config = dict(
    gain_aug_db=10,
    num_classes=2,
    norm='layernorm',
    norm_position='pre',
    mlp_ratio=4,
    bias='all',
    num_experts=32,
    subsampling=4,
    beta1=0.95,
    beta2=0.999,
    epochs=28.7,
    decay_fraction=0.4,
)
Rows from block 5 of a small audio embedding model, named by matrix and row number. Rows with one number within an expert belong to one neuron, the router's apart. Each number is 500 + 50 x the weight over its row's rms, rounded and kept within 0 to 999. All counts start at 0. Numbers have three digits each.
After each expert's rows are labels from the 100 clips, of 14976, where the router gives the expert most weight on average: "strongest on" is what is common among them. Only what is clearly more common there than usual is listed. The data: read English sentences (LibriTTS-R).
# router: router (model.blocks.5.mlp.router.weight, 32x160), inputs 0-159
# up: expert up (model.blocks.5.mlp.up, 32x160x160), inputs 0-159
# down: expert down (model.blocks.5.mlp.down, 32x160x160, transposed), outputs 0-159

# expert 6
router.6:567555493456468534526515518467497575474506565449550512526508557500605487481432431526411465446475516440530488533580458489574432485423533528516633505419528485446527457452526503539575485508561518499438427536479391554506439502482576467531566567417583586419569468554477512478478448481387441531468459454471496454501540551567474598447436518474556480474425469590572512511595570459469440544527599571512428477488527540485536493458511519479491410489447469523476410591565551465522524510511476
up.0:571568494457435541467439432523414563559471556508568559471444487553526423541510556476571414526459440570560470564564494453537547557554570568561574459396457467524459560465471553545479552430533484542435537472536453545448475450493459451555501559485550509557463533565546453472559465539532452544537541421423473447452569530438565555441449453432562459519447553535554455554563437541460493446548447540530442478564532462446523538557439539486517548445442508465548398556539557449563506434522440
down.0:552553581519435564443481468462420548537559549553486514553516546552477428494450430507526426547526455575545580519563496533460432486445551473484538454457469438499440564535457527559447566522575436555474476449525434500451524463578475448588425564538523467535552569567534561408541519553563517505559483405439418450583494600466524470561477455431463429546482504579524467548528457548546433441534539495455423420563494435460541511564542498448502454590450460476510461499580562515541488432529451
up.1:497489639484462448570461556490536505447495508467495442483453628466458441508587550510413538435501467465545500490544470468525518555525462523535486539486462489472476464471530536496532558475544523458504470526485552487571510498610575467498356485474512533389480491558454455542505459465460426526456479520556556526620481431588483491481498518545522534440459479465486554417536540496459369515393550522493442489439548430566451481568522559388469513469455364585463516543457596469442510533467466
down.1:460462541470510541563503569502604499589450453594500494539476571438445533475572508497583587426457505434491451455489459515421513470519467520486511510488432505516510472446471474484485550515535432448476435481551569382539456528568532507556411431436517369454436534515442471513518526579542566493521477591564564484604498436487528505463525494544479436449505598468534548426442404559429453532416437543480464473425535475467419510518452503482416582585484447501486535492462522469455503521385466
strongest on: voice: female

# expert 23
router.23:427502489545588527547498512496529413490529507481510472580492547534623646477413428586470507421507439516414646424447519557462465523429499508448553529606527509410510514552520553485544494588445562552514409455439448393452474464506530516437518547565370444484652494477518502478454456547479563541489460497462505422471492524507445494544534480513505576540444469546438461509533511500540505475473634503489487519512539472506530512527467463495539470532508441513524575554478496543528492538547475
up.0:437383502511603520490477516464470381525535545437503411514509538545516558489432466506499470427477501524451601473422487525456462530455594574437480492590600569493473457533490470543546542567497583559555398390514469397444489495504476462475516500539362442485618534531431488482484506567484523463419459471446476499491572520518395432554561505457471486535591479548518528527548521520544479492509570488519427450563496481531533491524554464500567437528501483456539611550566514469540505496462434
down.0:560567406495463396486571497568527578495516488517532571495469398478486447480521495468499484527593575509531496499541498522505465469504508459512507495501420404468571486524504504472379423421378444504512569525453554556461567550391463551525595487536529521558514459434526552539473555432566445486551470490505489532416463502476545478505493581513574475518466510439436472552451562545527580521618466495557602554509427541496510485426494490617470497512560600486499525457541396586481501522518568
up.1:556602510449435547457440442464438580453498565475545548541480513539546446540476477506516439565488475580588484564564520481579534542478538496557548433391455439525430600543475563557509540454585442568428539504516428522497485472528502462530423565516606574531483512573633433433515460452521489569511487432445469450515474542497512524503414456404547496530423503541483482545579476481518465429519511535487466456552572457460554536555536579473527483516436473505496371568513549486549492426493471
down.1:419503555431392552490480559468503502486491555578471561545462556453503537474567482534513528461525435468473480448410485457500493573465437531479534542527509505478449473458535549496518575510553428526584420399507479402556408483559567543476412528402538529417488468565538504469512505513528533466502430523545506444596425508551542540477483476500508665458518474548576445490543547475478450532423507545508457463485541469588454585587550558418517536539445447473442496610452560433519576470494454
strongest on: voice: female

# expert 1
router.1:494455517569627484551501561518498479415601448456521414542546529533518548491455459524511486397373514507442519444480385581462422503460451477466536517564433572522555478478465526545558469499486666511524371479449423504505555451520494460342493519536481411466529506552429529463504521553456532460469493486522482494473581537500389483530545490509557469523517487487553486507512477529549511447545566544508459476554517525567504467532394448517541527486501470473554617531454411512538463495505553
up.0:432557478408554501589541600449520450412499482500487457383528525439543478548543525482623418430487487532437539495486525416545531493511485515572545469445411460475455430495534522467540463438547594513466589553516561427530479543467419457542530479451466614404467466542492412529551374408448442443429513475581523442508557517535480540448492503526604502527501517494485518480493491446454458524523530571571496534533540482574505591506512517493593489375512471515498499516562539449508529500483466
down.0:580449509498516573463468411491433512496511528493524541474586520487483405581488460451474560493549417556439486529597551571495541492510495501402484453476497426519456611478454463503508500506562508547406471491614487479481495481538515422561640567473478502481557576537499482444547542509570483475497489526498469489373500544393484476536371438535480491593519450563564555462570431495519521420387502444533370502537525498459423548507567449478498532485491495465532408497450484536538495499510456
up.1:463538501551521504505543552524480449432464452471515498493434481489518458511567534448539477539499499531437571402442514449504501551480545424607515529522480468577473399542513574508464445370487544444484611564437538440537536527466453538524529497448496608421463423524520452517540393426420473442446542461570492564515489481492485504481455588565547566501522498467434482452522523509432455565490505529540490533525468442515452570419466573486516548297477502523484517525596588440540485545479469
down.1:470503437524487561434526540494519474563540559471623462514539522492528460458514499519528532543514410555409491543576553512506549459482446576425511487585451511611475573459429479502544563514499515455504494471576496392471546526514446515514614606495427446542521565572516466459506522491506517507425494521487486450429480550519397444630497486518517525511502503608604489466525507516534619417408493464546449501582471500524437533437576493436510469470522561458599487449485414463555478423446499
strongest on: voice: female

# expert 21
router.21:548568491479525462491498509523489566491440490488479621574545523447456535394537488585492479404431469541511498431520444500505515407514457496494601565535498538531508407471572524447500446501498582546394415570499507536514470559506501538503483451485525471443487482538440578523488537549448534511540425480540528452462512470532492558449578466491468312453500602564583521491570570527523430477434423578457478462541482508447547492519397403508466561544486517534531551503546538483470565454390514
up.0:515537458486556482540586607416546474511426442516382499470475468479473521480495548409513503473526528442479434458541441512476518504522387484451529586486437561491540435466572449488480522497441559443502435634594532540524456527457464523461571432495517500462450421502453507514458511513446495373510416563555559512493529521535588518445502515540525431419570494454520569524467457464420527572439441536517452527484461577541502467473482466594459545564481534543542560467456500512434613525372487
down.0:466482393509428508401465398506532550444482470464528487433528482522504431582473485422536496498385469551450531549484593575396461482471491442492366601443419485534529478520479537505578355474543552539471539531566456506526523458422523503448604449478483437548581564428481516534595520475490444502439495453489409438558512427466492369540448550505553525499468497507513505550494462500579547488553445524485501498542456508515478550401496477505488530531528579419560464473518506550467517513482476
up.1:482551386539503508586538548500589445585508436476446467497509430487535530526476526509560540499538537435460501501494470497526475436538440435549494521495447462468583467566513460417512435519464535453564465530519537504519553586373462556540611465463468481568533507435527529556470547498498543492454512579545557563392525431524521427536529511597507517552509523459463507563465479536491590535587473496550586542451492567509477422421495513634474494442565627471506535456466424564475466606487558
down.1:515472452543481529442458454502486612455525569529570503433549368581535365573466491408553433538475482601450524559600501559478513546479560484494447467541444502556492539498495524579536479482513547553450513482573425509427516460456423448481573545505449523584516563504519472427568502465491433529449535377437410476429562494418510444533410490457528528533499471547505475581551450569540556461559476504496481492570453520526559526524541485534554460485491528430550469488556510591546478425543452
strongest on: voice: female

# expert 22
router.22:469412513485570480554486504438495508561512560530477589482548534473531541489515523525571478492388529512427487543515432533511447419556515520550506444345463405568523532452501590469466515573427526571491548370556422521443465580515415488460501519449582438510535574515492495548477539549528561536535480474518546413476532401462548528508483420504639511539445539518491603585478556501475553530561443603486498469522531543426476512473470495477479496445484443440585559499492449570528489497530463
up.0:585574537424503575521512578525558497419575474511472508457551476536486533529549436508485569536485486538507540480613591491315496459531546479430523455489474391548505483528480506552486509489560595536466559563442394550571515610511531433523475454437534535503458528492525396451468525514513515495546513557463405515388472439449444531516440451544407513501514505475417503491573490459544464474438522479444550595514507469455499464450416478464577451550522566523454475479547556439507536449515544
down.0:465471530513564488438509517553569531446525513454383483523436518457460569506581527527561482475560489418434486431441418523517589550499489442454506403467466500448544460472495517445474533519514494452571533589479566408543489475434483531449465603604629493481533521453441523416393522486462583423448428467441488515504439575465488506440465456482529469522467508518493573534499521467537490452511451449543462448483580502516513569527602418420537493477533584606484494546524529399491597545471522
up.1:483493571527551566451474572489483476450554468517589472513541623557508521489490529502519477424522412515502554482480535476523496492529507485481540457453487437444516525351388505514542520557533507519541505466554491535544518507526459513472571464438550518460459497569479397531477460480522432531503482543589568550495414548447584631611474472552522531528469510528517476481509469526394532560475502576514450501478510361492463557449454419474428660450438458479466505480504567505572564565578439
down.1:569501476502469458508521449483419515550472421519464501471480445453532471533464599484486572471475401492489513451393518534523480483585478529491454503433434448414547529525506509468456521586469530490494521488473543520366374445500451542501572473440493433465570505402589567539501513587559482373526508475523577583499514481520476409402487554497540506452517422507416582466407477491579492551550453484551540416510628484531509457443501504580467596408544484515481450466522505476519512480523506
strongest on: voice: female

# expert 0
router.0:503528475489444512568535579571533492542496444490431503582551508504501572483513551399556528546563497492428472525535535463441536504545460566446441491552533567495503483490443433428432454562499458476558505538513578435562477553496501520455520470514511434555451499467447593520496555519622521469634485534568515475530493453535521458488544546503491588520692558442425496471472448508457470497459432295488516514407451519420422481497507474489448455488480497567491438448460494480463528519463506
up.0:479506386460520467607521555523580486512453449510475480478492397437504463503551496480570548483508616438493468492501492486536557472531419489532496515545469537444601482461519460429486404511495503414565529571511493503546501537356462568494645486490462487513453487405476461558482551506525521502504495598562535525421515450552546468483550531619523510497539517459525528507466469521469596571596453504519586492438493521534466510446466515582492523511551588494480491429418412534402501586423558
down.0:479480465504495534568537554472653472503453492496441545587504577501495495463515499552533700429567504444455500429506449517538498554532435514453545456484457466469520552440487506473539525527539548428548439474477521542607463501451556534506498472470508411474433474504425499515474502518532522506506458710636521518555482453518523506462508553614487511526561522457519544394548444518508440498476505508482508473470491474497415526504502412497497501447477467475486621491477550514371482509464457
up.1:462579541497419475396506454539447518453472497549555461465462473423555492570460464403460433553492493519519540549540621549486437534519584496469484453406425548561440521560545467524531499397468432458516521490532545474395505493494469539563432488495488532503499511526575510482506402405497444462504562382434456551516603482409480493461458537458571538482542506470357405510444455511415478538486492465474517521518478552572508516506543484502577523500515445433521356525522468501519513440579493
down.1:518441477454451571476491469523494552455446569489562524542464462467472514613481456519526465496570518502425559573586590581510434518494582424419476373527591468521550542568399496518555462525529501498444453412532434430467517431477472415593586555517460511500514586504516557475507466435530458513516496517472470564508513569451450532550470454460478508539401381587509454478551481433537547453522576401528525463560505501467499546453595490556508457455520562479572549553505444514566441473524497
strongest on: voice: male

# expert 12
router.12:490508516495387526490537558533541519587488462532480604530525499468437543477557572441529511537577540480444456495519580444515561470553479556447458483496579529500517513507470418473453481525557307453509561523550582474529494557503502470545501475447539503479456473485459627534482479535665541469611499491535525528483412499516528457487556535498447557494570529455441505490459476469423493543469437295472532540464499492458406485508523467491459443544462503560461407472476493445485540514477520
up.0:498534567492466494453473475498374534430524591554520485476453537559535510499539439556520416522412446590435521539479534493530497546411588508548553479446413497540430529460478552526522559510534522589471583522524463523420459479565513418509414505499555522436499531530522473498569494497490483562544492406418442448581478548526517543550512487448561453514492482620530474524479435435503437460473528493446471414587498410470521532561491474404554477452458422440478474517521579460586497358514418
down.0:469464511462523561582488578503610452477470456557475583492448584420450479439520495497402659464590497368431489479473489490482499472477456495474517548544500454433497518507556497474471500534526547439468467452543538467548419464515534576576412514467536572369481440501530508516475476497521453535509464708588546483572517485532455499503503496574458555533464545490512524411457457521444476484439471485484445489449495480512437476502516479497472516479423465545400397500444529488454497574495457
up.1:479470438524558504608529581457611480518449449496427497536513486413445510463527513529471605404524528378505432456444460486506558474532383498469523545509520486448575458475523470413501457518472552395521477529493523535583495516450534558498554473507471476475486435462490458518428547530460544470464469619629601516456497434549503490460501515605482472467490518405518519411444527534442547526501473541483532534402487527523409508457478464556457534521510528564474519463395450489414514615435528
down.1:457415590487544519551540551407536435537478500494425541553542593479451509449530517562456563440524410441490455461442403464537547478517441549460560544515520549445461481469524452481492563563530525465514478543495536502553418509591563515510436465476499456401468451575431469520427550567456575457531425562546542517576471463561517562464514517527460515460513541473564568415467508519458421510384480546477423504468520504513445495567457436431460521555427409552425560485447581401471543530435460
strongest on: voice: male

# expert 19
router.19:439493520459565498448482499457499452522407522502499528486405428512521504462491459539386549412417532535503539510493472576490474414560525529531566581446535481480541524457521504516480507495462570561472412587538455365505501497452490552392415530410544509481454554510549442604441516579378556490488475407556437490427517501479468532444547474453493428525486562473504560459489555557480532536586463612622499532455508516531589471541402489469520522539520484519485562505544528571570517467462472
up.0:586532556556469485397503406527392573477493509451511518490495539531531453510486488449540425587512471542546534548530603534491457514503605475512454510398488436571435512521508511534516529411538460563423565490501494614427496498552441478479453499534538496505539516557540628469629461472532466487517546387397454494551542555423513513494476451400461447514475449527449409505512451444546460447482535398481456494567510504474546507550574472460500467449472465438557401487560541496536525433545473
down.0:546560368552428426446496465580427534468480469488539504470487348523571464561489534467464411541496560547441502527501554576533493454525548489490412474495501482577523474509554484533490430390448515536533511522538505500460596524405455501503572488515542504541545531423475514560524511436501490499474582423456446512340548516419486462508497504429490496518523507464500451562508496510509599525599492444524550543510462555486574506479504575569526472471550636467543446472571415590520453473554519
up.1:494435463468632500491485527533480426569477493533486486481559495442455452500547517479570562550512539502596493473498462519503493481573456464495497541564474601512502491392551443498369427481503553482563427504513528582495489546468454500473507504485437364551384479450410491530443514472550558539511506559527495559476493472474550472419594496483508505408539529496640548498469403578468529546579416535536520505406516473569513390519435491552423623546509528543504539525463497525534518523455497
down.1:483509433605573466464463489562515478489571486589501465533502454502505519547531527494587537476454546503510433562432537543449501455538487434535467497491429542539502475491447458495593509483478554518509408538552536501410560522390495485478656450462475445502514495394484488520508535535525460516567439524506501556435520485451487464538510525512463410506495450459454449466533528560472580494540468429489538545504360648483456597418528449589527504491613602500559433397539418538519501490520505
strongest on: voice: female

# expert 20
router.20:528475514591486526485510475503473431577495524479543564550434513469469457502488513549488531527614531570630529526538547521625526447527608441552491518449532403530504431462528506529366540512480340551425588453565509577456567527467479473608504540464510502491544534495629483467517466490581565570416475545518476544491435536466475495470471505511470371551410515524455518512546517446496424487483551494424506490503534480492520538544579481487507490572524513521412486560431488573458484480485522
up.0:524498542561470522456449458521446478491526558455574473461495526524546405614440442468471494554470466522442504616558546580522503535448569439468418379500521436580452571518469507540556517383516495520458519461573408545486515447535482432599452555521515524510545580528526476431545447428457481525454569486482445462554563527434463465560455460444469461577473449570449462504550425459534478469469575491562476461523493496499507545529586547452560375461486466427549472558508524528576415448537474
down.0:478540495448472436571532553454564468506460437557464532492429539442446502455514561531481594475526586430538448452499461403518560443574443516556547526544438498477543421490563473462405431485450462421536489580420549479541480570512509570501493424426434522472470462466495391569375497531480506488538449564593560527509456445526587509458524546570555492447483567407454524445444519531436546562467409479486551568422497512509489502463447499516432589555502519517478513448455460471429536577452544
up.1:398435412489512486568517564467550466507483460530450465567537453467499550451539500568508582432440523436504451442462427485470525498512429509484533525519492585454556481456499488445538443626476582433575434523476531484568472508398525513398591463486476416482468440434451537531426571547478555480561416566588544515424497446523517477472569512555516488478558540457541520439453578531472571510537475623473527532434497506460428461432443456589447552528545572518499566468455431477455504571467519
down.1:494449582435558523557513558460555506504447518544468548527492580456413505443540514564479563451492416421504455425441420459534554489496429548472580536489508524446428468428528499471452592540531507447472487537504526544556458472581539505501425429458547508431454436563493473528473491526437531539551425551542557495587475461558516551462466485574464463466468537461520541409461520495450402498407459568475420487456524458465423512580412455420480533531423415560426510503439586432445533547414436
strongest on: voice: female

# expert 16
router.16:444498525530579488562506535509522526482537464528442494558556555541538565446482450532429506466459589500431558513473423525334547513509398491468490511553518601478530506449433458567511513581461476502512314462406534388497478458534463484573523549511448390494556501534432572463433573519538507488589476469497549460548438475520429443507529557574492532507560521484463482502405516499452522466484518473501527487439434481575450532525482431500485529553480446584503620522440436554493491492530457
up.0:453555510494471490594462550536483527546596489452524508553540433517509549465564525461507499511501538487519443458454538511453459489576462433524487482623515489496472536474515578445477483434396593411547453497457578480492471527465418460503669466427446485505507439444547517625480601419494475417498560515551515589526471550526443536500525463548478514458390493379471495555376478475457536481534445456481541502566465460503505488477529494487446548522419494523551513332478488508475520470475488
down.0:491370473508545578483481449489471487577501524509417498604498417478418513553497442533396493520540472444542492496489446543581554508549457481469475473413470585424502510522520417559575508563556480532520462453627534439487442469476478502564654540432469413531601513460498446504446500495495534460477359450484526544435501540568453441545456507454473538522513460473550611539549525559485491475542454556456506470569621530554490534498482505534469518577500599480443564549483536485509494497504493
up.1:448520503524591501567484589537518465538523443525521536555521459586492515482577422423500474468455543506500498462550507494642501442474503582487504465440441492531512399450492489507474498549495461503527609579506582493483436486441469490394690475530506485529465495421492524536590486385569507513497491551560619423579592453495586426499445588531528489528536540518483487509465488448551485552497534496582563436461488451484509560460532523491440521532540446535392440489480414495483514479510511
down.1:476512467511432464457510539516480513505472416449569509419513453573460468413417512545513493409612458523516428532532553531452494533498465539437530534513480494462559442541462433477619412467518573474619562454569439525554489492471415449550545473469472421471544468517447462536506422616520443467447459451487508469424537517569397461455517496503511489586508541531495506512548555507542508452491514439594502442519569498567529438591648451495504472526529512431477538440522523471637470487548474
strongest on: voice: female

# expert 10
router.10:445372448382460514528543515522530466580527509522455487566612479494481553503526587418508539554423523440433501501534497496388558461539471512506446514584487690477521499520481462475563482533532546455541395521419564359549491505505442514410489459455465449454422522476391584512505511529523504504620477476529511483511526490515510439495555523525514592519606529437516576448464510479431493481504453498475507537437499505461448418503430420480448510441462507499552544488457486469509509527491515
up.0:535524487485584500514494438408666431443460532535408459616421459553463459475542596442507513498493571487551514522501578486530458530555545463428503475555520566583486476535499431396555516440503520523481562515439533533536496469501526523464505483514466573540457497456451497480474651509476520422563532498507459620559572540467469470544523531539484494487460462534469567507576422509545462541527492475462572405453511532530504452503597446537452428402518579511485533597480463493438483444446435
down.0:526569378509513538405467499520430469398513513509591507479524311471462496473548392448576518538471437545501472514533521456465512512512486422535477485466453495500475534555467646440554441556577472548515504514569470492489442470468503481536469491532528532555625561548520535509524485456553405514444537523578547467497466507469511516534435442576489492529469470569486512494567430536563414385509468579473441522500480489589436562581512576517451483424466491540508433453545539469522490451561473
up.1:422434454500541389579482537433565437534445455537544494496483498400538551521498499541460538459459516434451476500457508492443507527570429469412572501460471504523486425454497498458592481437468487380553534549489524538571542584436441516554543407448460506480479427476429472481495547487388471407501468581659514499480610496461547389487453521586518437470608581493530489435400476505500490522444450531524501516488469497483423530429480474472561507506468519518561556480479506569469471543487505
down.1:471381443484471463472503500443526512502429530449521574502485441500536491525471474499414486534509518470362504546521538514518505572511452482470412506573536560497533556530457566458495494456498534484538439396497442481487530475466446499508506553472446563556532510473490507463477430433601437503519461446458496470289471466431431455534507437511520569620457455507500543520489517530529510511507520492549537489458547429572542447400492518630541501551664613522504540507415442473463486504523496
strongest on: voice: male

# expert 14
router.14:499499496477463503562529470473491518598501424499465542542498406471550443499540517455577487542567491483550428508470558412602524550470493479499457539400528428476470427492495437460449486448503334495512649541534559691517476517547575492606599493522515557501486464517547449527566485559528489480526522499504528527509532454509601502433442489523475498416521471478522497512487433476480504480461404528439521516462481500402493486531548556512491461498453538555459335508466504446472574508482532
up.0:483486501480427512461434499495588511490546502459489523492470478539509524577501489450367465485397531479445551549516473516410506573492538494473477379500499536543517617454493509516584549429556408484519524584553525450469411604546382548554552512548498604477490441430476433452536432432497474448553551541503517461546470582398563492527506499501510486438553457510615471505579520477534438464498506515467469482574448465581557528485485563398645462552518527542504511530550500500513544524443507
down.0:499407494422560483563537523528564436472531445553454593497457391529486488432482494454398511520508511462480473444529478406469569494549462528485536487437535461540418496463373505530474496549611622556546514547378483457464488485589445575539497399463557477453519481465527440478531539506486475533446448468493440492475623432521553527430520504574429486419584507457512530482416539571495570535573555494376470552493452517490569492510490541493471483524560514498446479460492458552539536584516477
up.1:549523615476470463546515523525480490436480520500492446508433587482487509527517517477453576482449447436505550507540549499502541529483435567508496503454485546506442428483519534540557551435545493482463529526495515504537418472617470500503360490494542517387476484560553566516531492470462439448532537575515516501568496479447472538458491491486530468437515488492430431389531484463474380514334495494521404485520534398534449553598522502389545559468396373501527463486502604430464565537471456
down.1:446474528536514512538524510421499466504452451519457519610557551348461542466513480639456603454555498458526457449456472507475440441517411474446501520534492482466581516471484498440492451555481501436499466543442536441593423453539499513525412490458524502447526499490469587529498484536536538475557385661566564437537516384508421511441471517565427520479475532432503522429496468493424502458475523538468518475424517511545468500417463472491468443467472464532405490518394488489471513622542516
strongest on: voice: male

# expert 4
router.4:503554517554542473439485558564496501532439493616455563565454550488528565445476560579610462435435465528393371430552449566508529459477494558508573490530479557534576535442542555541419451586431552485476425566498503379457502521497469507371481579411519463532510486521501557504418575495482563532530438550421519499500455506500527505480548478577499432513484571418470535493443489535490466456563429470488528516473516527436505493540433438489421569557532493491522538517456457553546399492476458
up.0:566605502405376508484472550542420587480437531524478500456393497486510471523539546480622506516466525504620532511586590460504556501516537528523479461511488519536526513411492562486518498459551385493471590505529515464518464529473459470432516463500577505405383539531500512488568436448537458521583476452474516468457448454511469564429430509443556439454423559513549491488573524354425514478529497512515506515524481480510420526461543558436599449507468489558525420435485531449526573455545463
down.0:469500422533445497551435560518483387548536428502554521472482502405529495518461528409529569493576587450539401542474447515418522457488464433537428450335492459506535526534554466551551464599484425482520485534445527541476473514500506507476538484438485535540588518471588538487568503451477570511461527538468561501539541489462487463554483486471501546521509545533384469445426474466509529541555507558634530401438514507501484429419606608582470539491535540446471496548458407503457437519485512
up.1:548533529418368504441472419523436556462496544573538556479402529542545486506458500472616478620473471572651533528587595475526536527479592537484485443501464503551466533459503554542513525447555352557457589446498467416471482487538477494478464528511517567484492552539587559445615448471508492540540524466441444469525458539446495532488474447453491462514450470518498493519568582420496483487462540490495480468582542461495522497552567556467557458546462509507519367488529518475552535443560467
down.1:437509526525473504588510565537553463564411459490529458504511628414487490511515503400547582480543531457567468540433478500439473473500453474524439472381431498469550523549547536520473540560499480421503416488506544483519422498599526517580446491449511405506603547458555492525565455470518565507461441562485566540632593482440532543516470503548515546487487535485446514402484434524434436540444467617595501533477523509532451545524524560408458549512520451549396510541465530421446488510501534
strongest on: voice: female

# expert 2
router.2:537423536467514497478417569487474638463544490534520635495516494516519418468504515605408516487519521525567517523478463513532491459524465502538535522433357465574522490462461549534438469479442504590460569499462513630496488489536431500460477517535611480493484593446514526440471534481444475529516538504502501508472456514469555488480434479532454450566402473499583473493542524534537538464572467603417486576550536461335490515450461474488488599512523469470538455430424459522576439460512581
up.0:516474475552566519517402524466570535471534447501544468544574519509527570433414552487494467552396512503530450534502493493469492489501476526363602481472556538610529537501501517528457510442575594493485488407497526501480471451438370569526467448553578495574474468609593552519592428508556507425453440481532559512543484517451539432478378535544517485511475472482464632461530489494509543515562444463489419469518490463506532519541596455548472526505572480507460446508472412569546438468414496
down.0:451446452544556501581518514476488497562493480551396507437421334534432480544493548482492480475461529491478529467507464425584553466500503511474446584414592485462441460555441528429488503471493478497537488515538480426515543511478365562457487535545561479477563427486476465526493553434426540462512440514461572386495562509557445438498573538565445524447575435472476457608488429465415521484490557446472462459514556515495441501557444366476513517574521476485427516468520508423530506466605476
up.1:584563571520429444570541540422544557463475531481490463473590488493546443503491505552534521560408512546586535516583544505440543549490504544568527397453443519481521459514472442397419512467578397461560507412581457489410580452492547477513471460467498567512584592537548408565521478480480546519480483481427503502495521586436533506475485455450461458557480485489497474458425565492565596469487595530540479544450490432459591455621508526503512535537494484524476431406558556541475520418483482
down.1:437418476535542597450445426592494553532447503514489458434565529498414424486640449585508518489572509533503500410542522463434489484501479536518463432508579551485372530457505502577526513474471505467552451437451505396473519473518546526556493523395556531431568559472546439500534509436552554591548472575470491457624512458566477451476505458574458567425529426511579487440489534515399481507445572513548467507475538510518485567549527445524520540452414572535506439500522436531454496544474506
strongest on: voice: female

# expert 7
router.7:548442437432488444459502465415507647515517530474519533523479501517487414448461508523373467442424549464638490450513418571490532469564507536586560553377432481498521569468544512537519455511471561475421455467421484630491498534539473526483465530488599500581499507476560526480492517510406515497508445495463500485485526473473571532494384485518540413479407509477581530516536645542504490494525473688516508495516555499484538474515474474485460548555496474464547504530472465498542516508482464
up.0:557421534469480591566471567502525561516548559526426532501576477453559598502508402526452525535476552472544538520441529493485444533493500510529419499378585491493551495483550405501488514498522492537584449418498510552489514478530452452593388544545411412477490479489450500435546577457521488422588445510431485504549512559489498539594473464481426521572462586423530465473474499483565450512489492499447534489480573509600557404514490464532414418526600558483472448495487490556423458528497393
down.0:489458541465521575501450520429512474512519484513520458444439516492435439419365491427449490578544471472494518504468543539619537501487527473465477485541545586545445514451522542530520574468509558439510459479556543473501506505625516459451449513498472457497513445520522552569466541430531523642532522584537428511593515502571468569448448503566473597515481534558480573495498555515545441482533500536491541503496633466501609575463568476455454409422486449549501530463598559366476545486497561
up.1:478367495527497551532474425480557470654503553418523485533521545523493520445493418475542545559455469419583549551470497498446479519473517460461467486507595576507499526485494484477559484605506425518544465436520477487495485462526502450473505527525453438478541519539387567429505529520521632400513499587472502401558500545482484495567546431576411516546506521537465627462470510466535439430455513476416505441559509486527477346480600438492448448456476539459453532542535514508516436478527526
down.1:421452521510525598517493561480481488566510487529565480470509509529501427485450543451366540573491480493441525545457530585550459505507496516553416463341527565539450541565474514509573578449548514508518447504469466556526476480519537520496445452540581437424556611539531532486442488466515531434480517489479566484542566517497440493508504469524486638567516497503467559366564515485520446478545579503557474428497572484554464472509571575502520508414496460533410554633552535415472438455456458
strongest on: voice: female

# expert 18
router.18:548485448440538477457460529470468559523456506508554535532544510468523450523486513544500534492377518537500505517497353483497496482468517567594618503442383550453580461485431493562520519536441645570469401430501481566519522460515444518365485585422529464536476510511503505537447464507421487557505475427523505507496559497540548474461508471500565463548394606473517554529449523510464531472551498698510489492497558477434514449502405499500489569489558463470543558563512494445503514476528492
up.0:453604598456482466452504516459361540465458440554552570563469496454545434538411558513493498536556476540544448428589442602572473426498530466574475507448446470496459422557568517551432454441477471527544568549535524469448561478541417575513480412509551483503533445507522442519474506404475492500477457412495488615542476449533509438487484525437609536450526537487442456530445554565530528559534422488548485523513483550487523516416431445445448570422560463474498520469444557588490498519484536
down.0:468573601458492555386561598567428497539423511546524513630516462432499498499481532432453478488529469439372531507534524487518521485468466590512510533447464534418451552519568504506465475541523525504542473553553517495519533469555517551512473520507442392436464499503431519539493480419514536526529436500527565521524526484567464421497404463482556563527463562461499410439429475547382441535495447486482484482507529425576480494497421512438471596630472437566517461617469575480555548482511451
up.1:510466401484510552584521585485597465536494490458488392479501464460482523545484459415478554443492531438464460452439624529437504543485413471485442539492620553473530474507528496454547467518495432463563514454528507425560451566504496493527626484495481481488512551509469553555449483553526527444501510663580512424454512454469499502523537530630484505466511439517497480413486527492498585542472523500522542516487418577601479440463501485621522547505523595495505586501462501499506506637427518
down.1:519555402558489446445517434517458513476558519484568491447524393553537432491486472374479398526477562602536521504574568528496441511473551475522453490502474454540538513566479567522526458457497512517442497430515466474431526503435496486519613516491498511583519582454570520511527487460498468560455494379451411521357524506441428512560504489442532487543482503542503494623537489505535567485641502469497554517523512538532586506469543549563526456435518619410548461491566461592536461504536514
strongest on: voice: female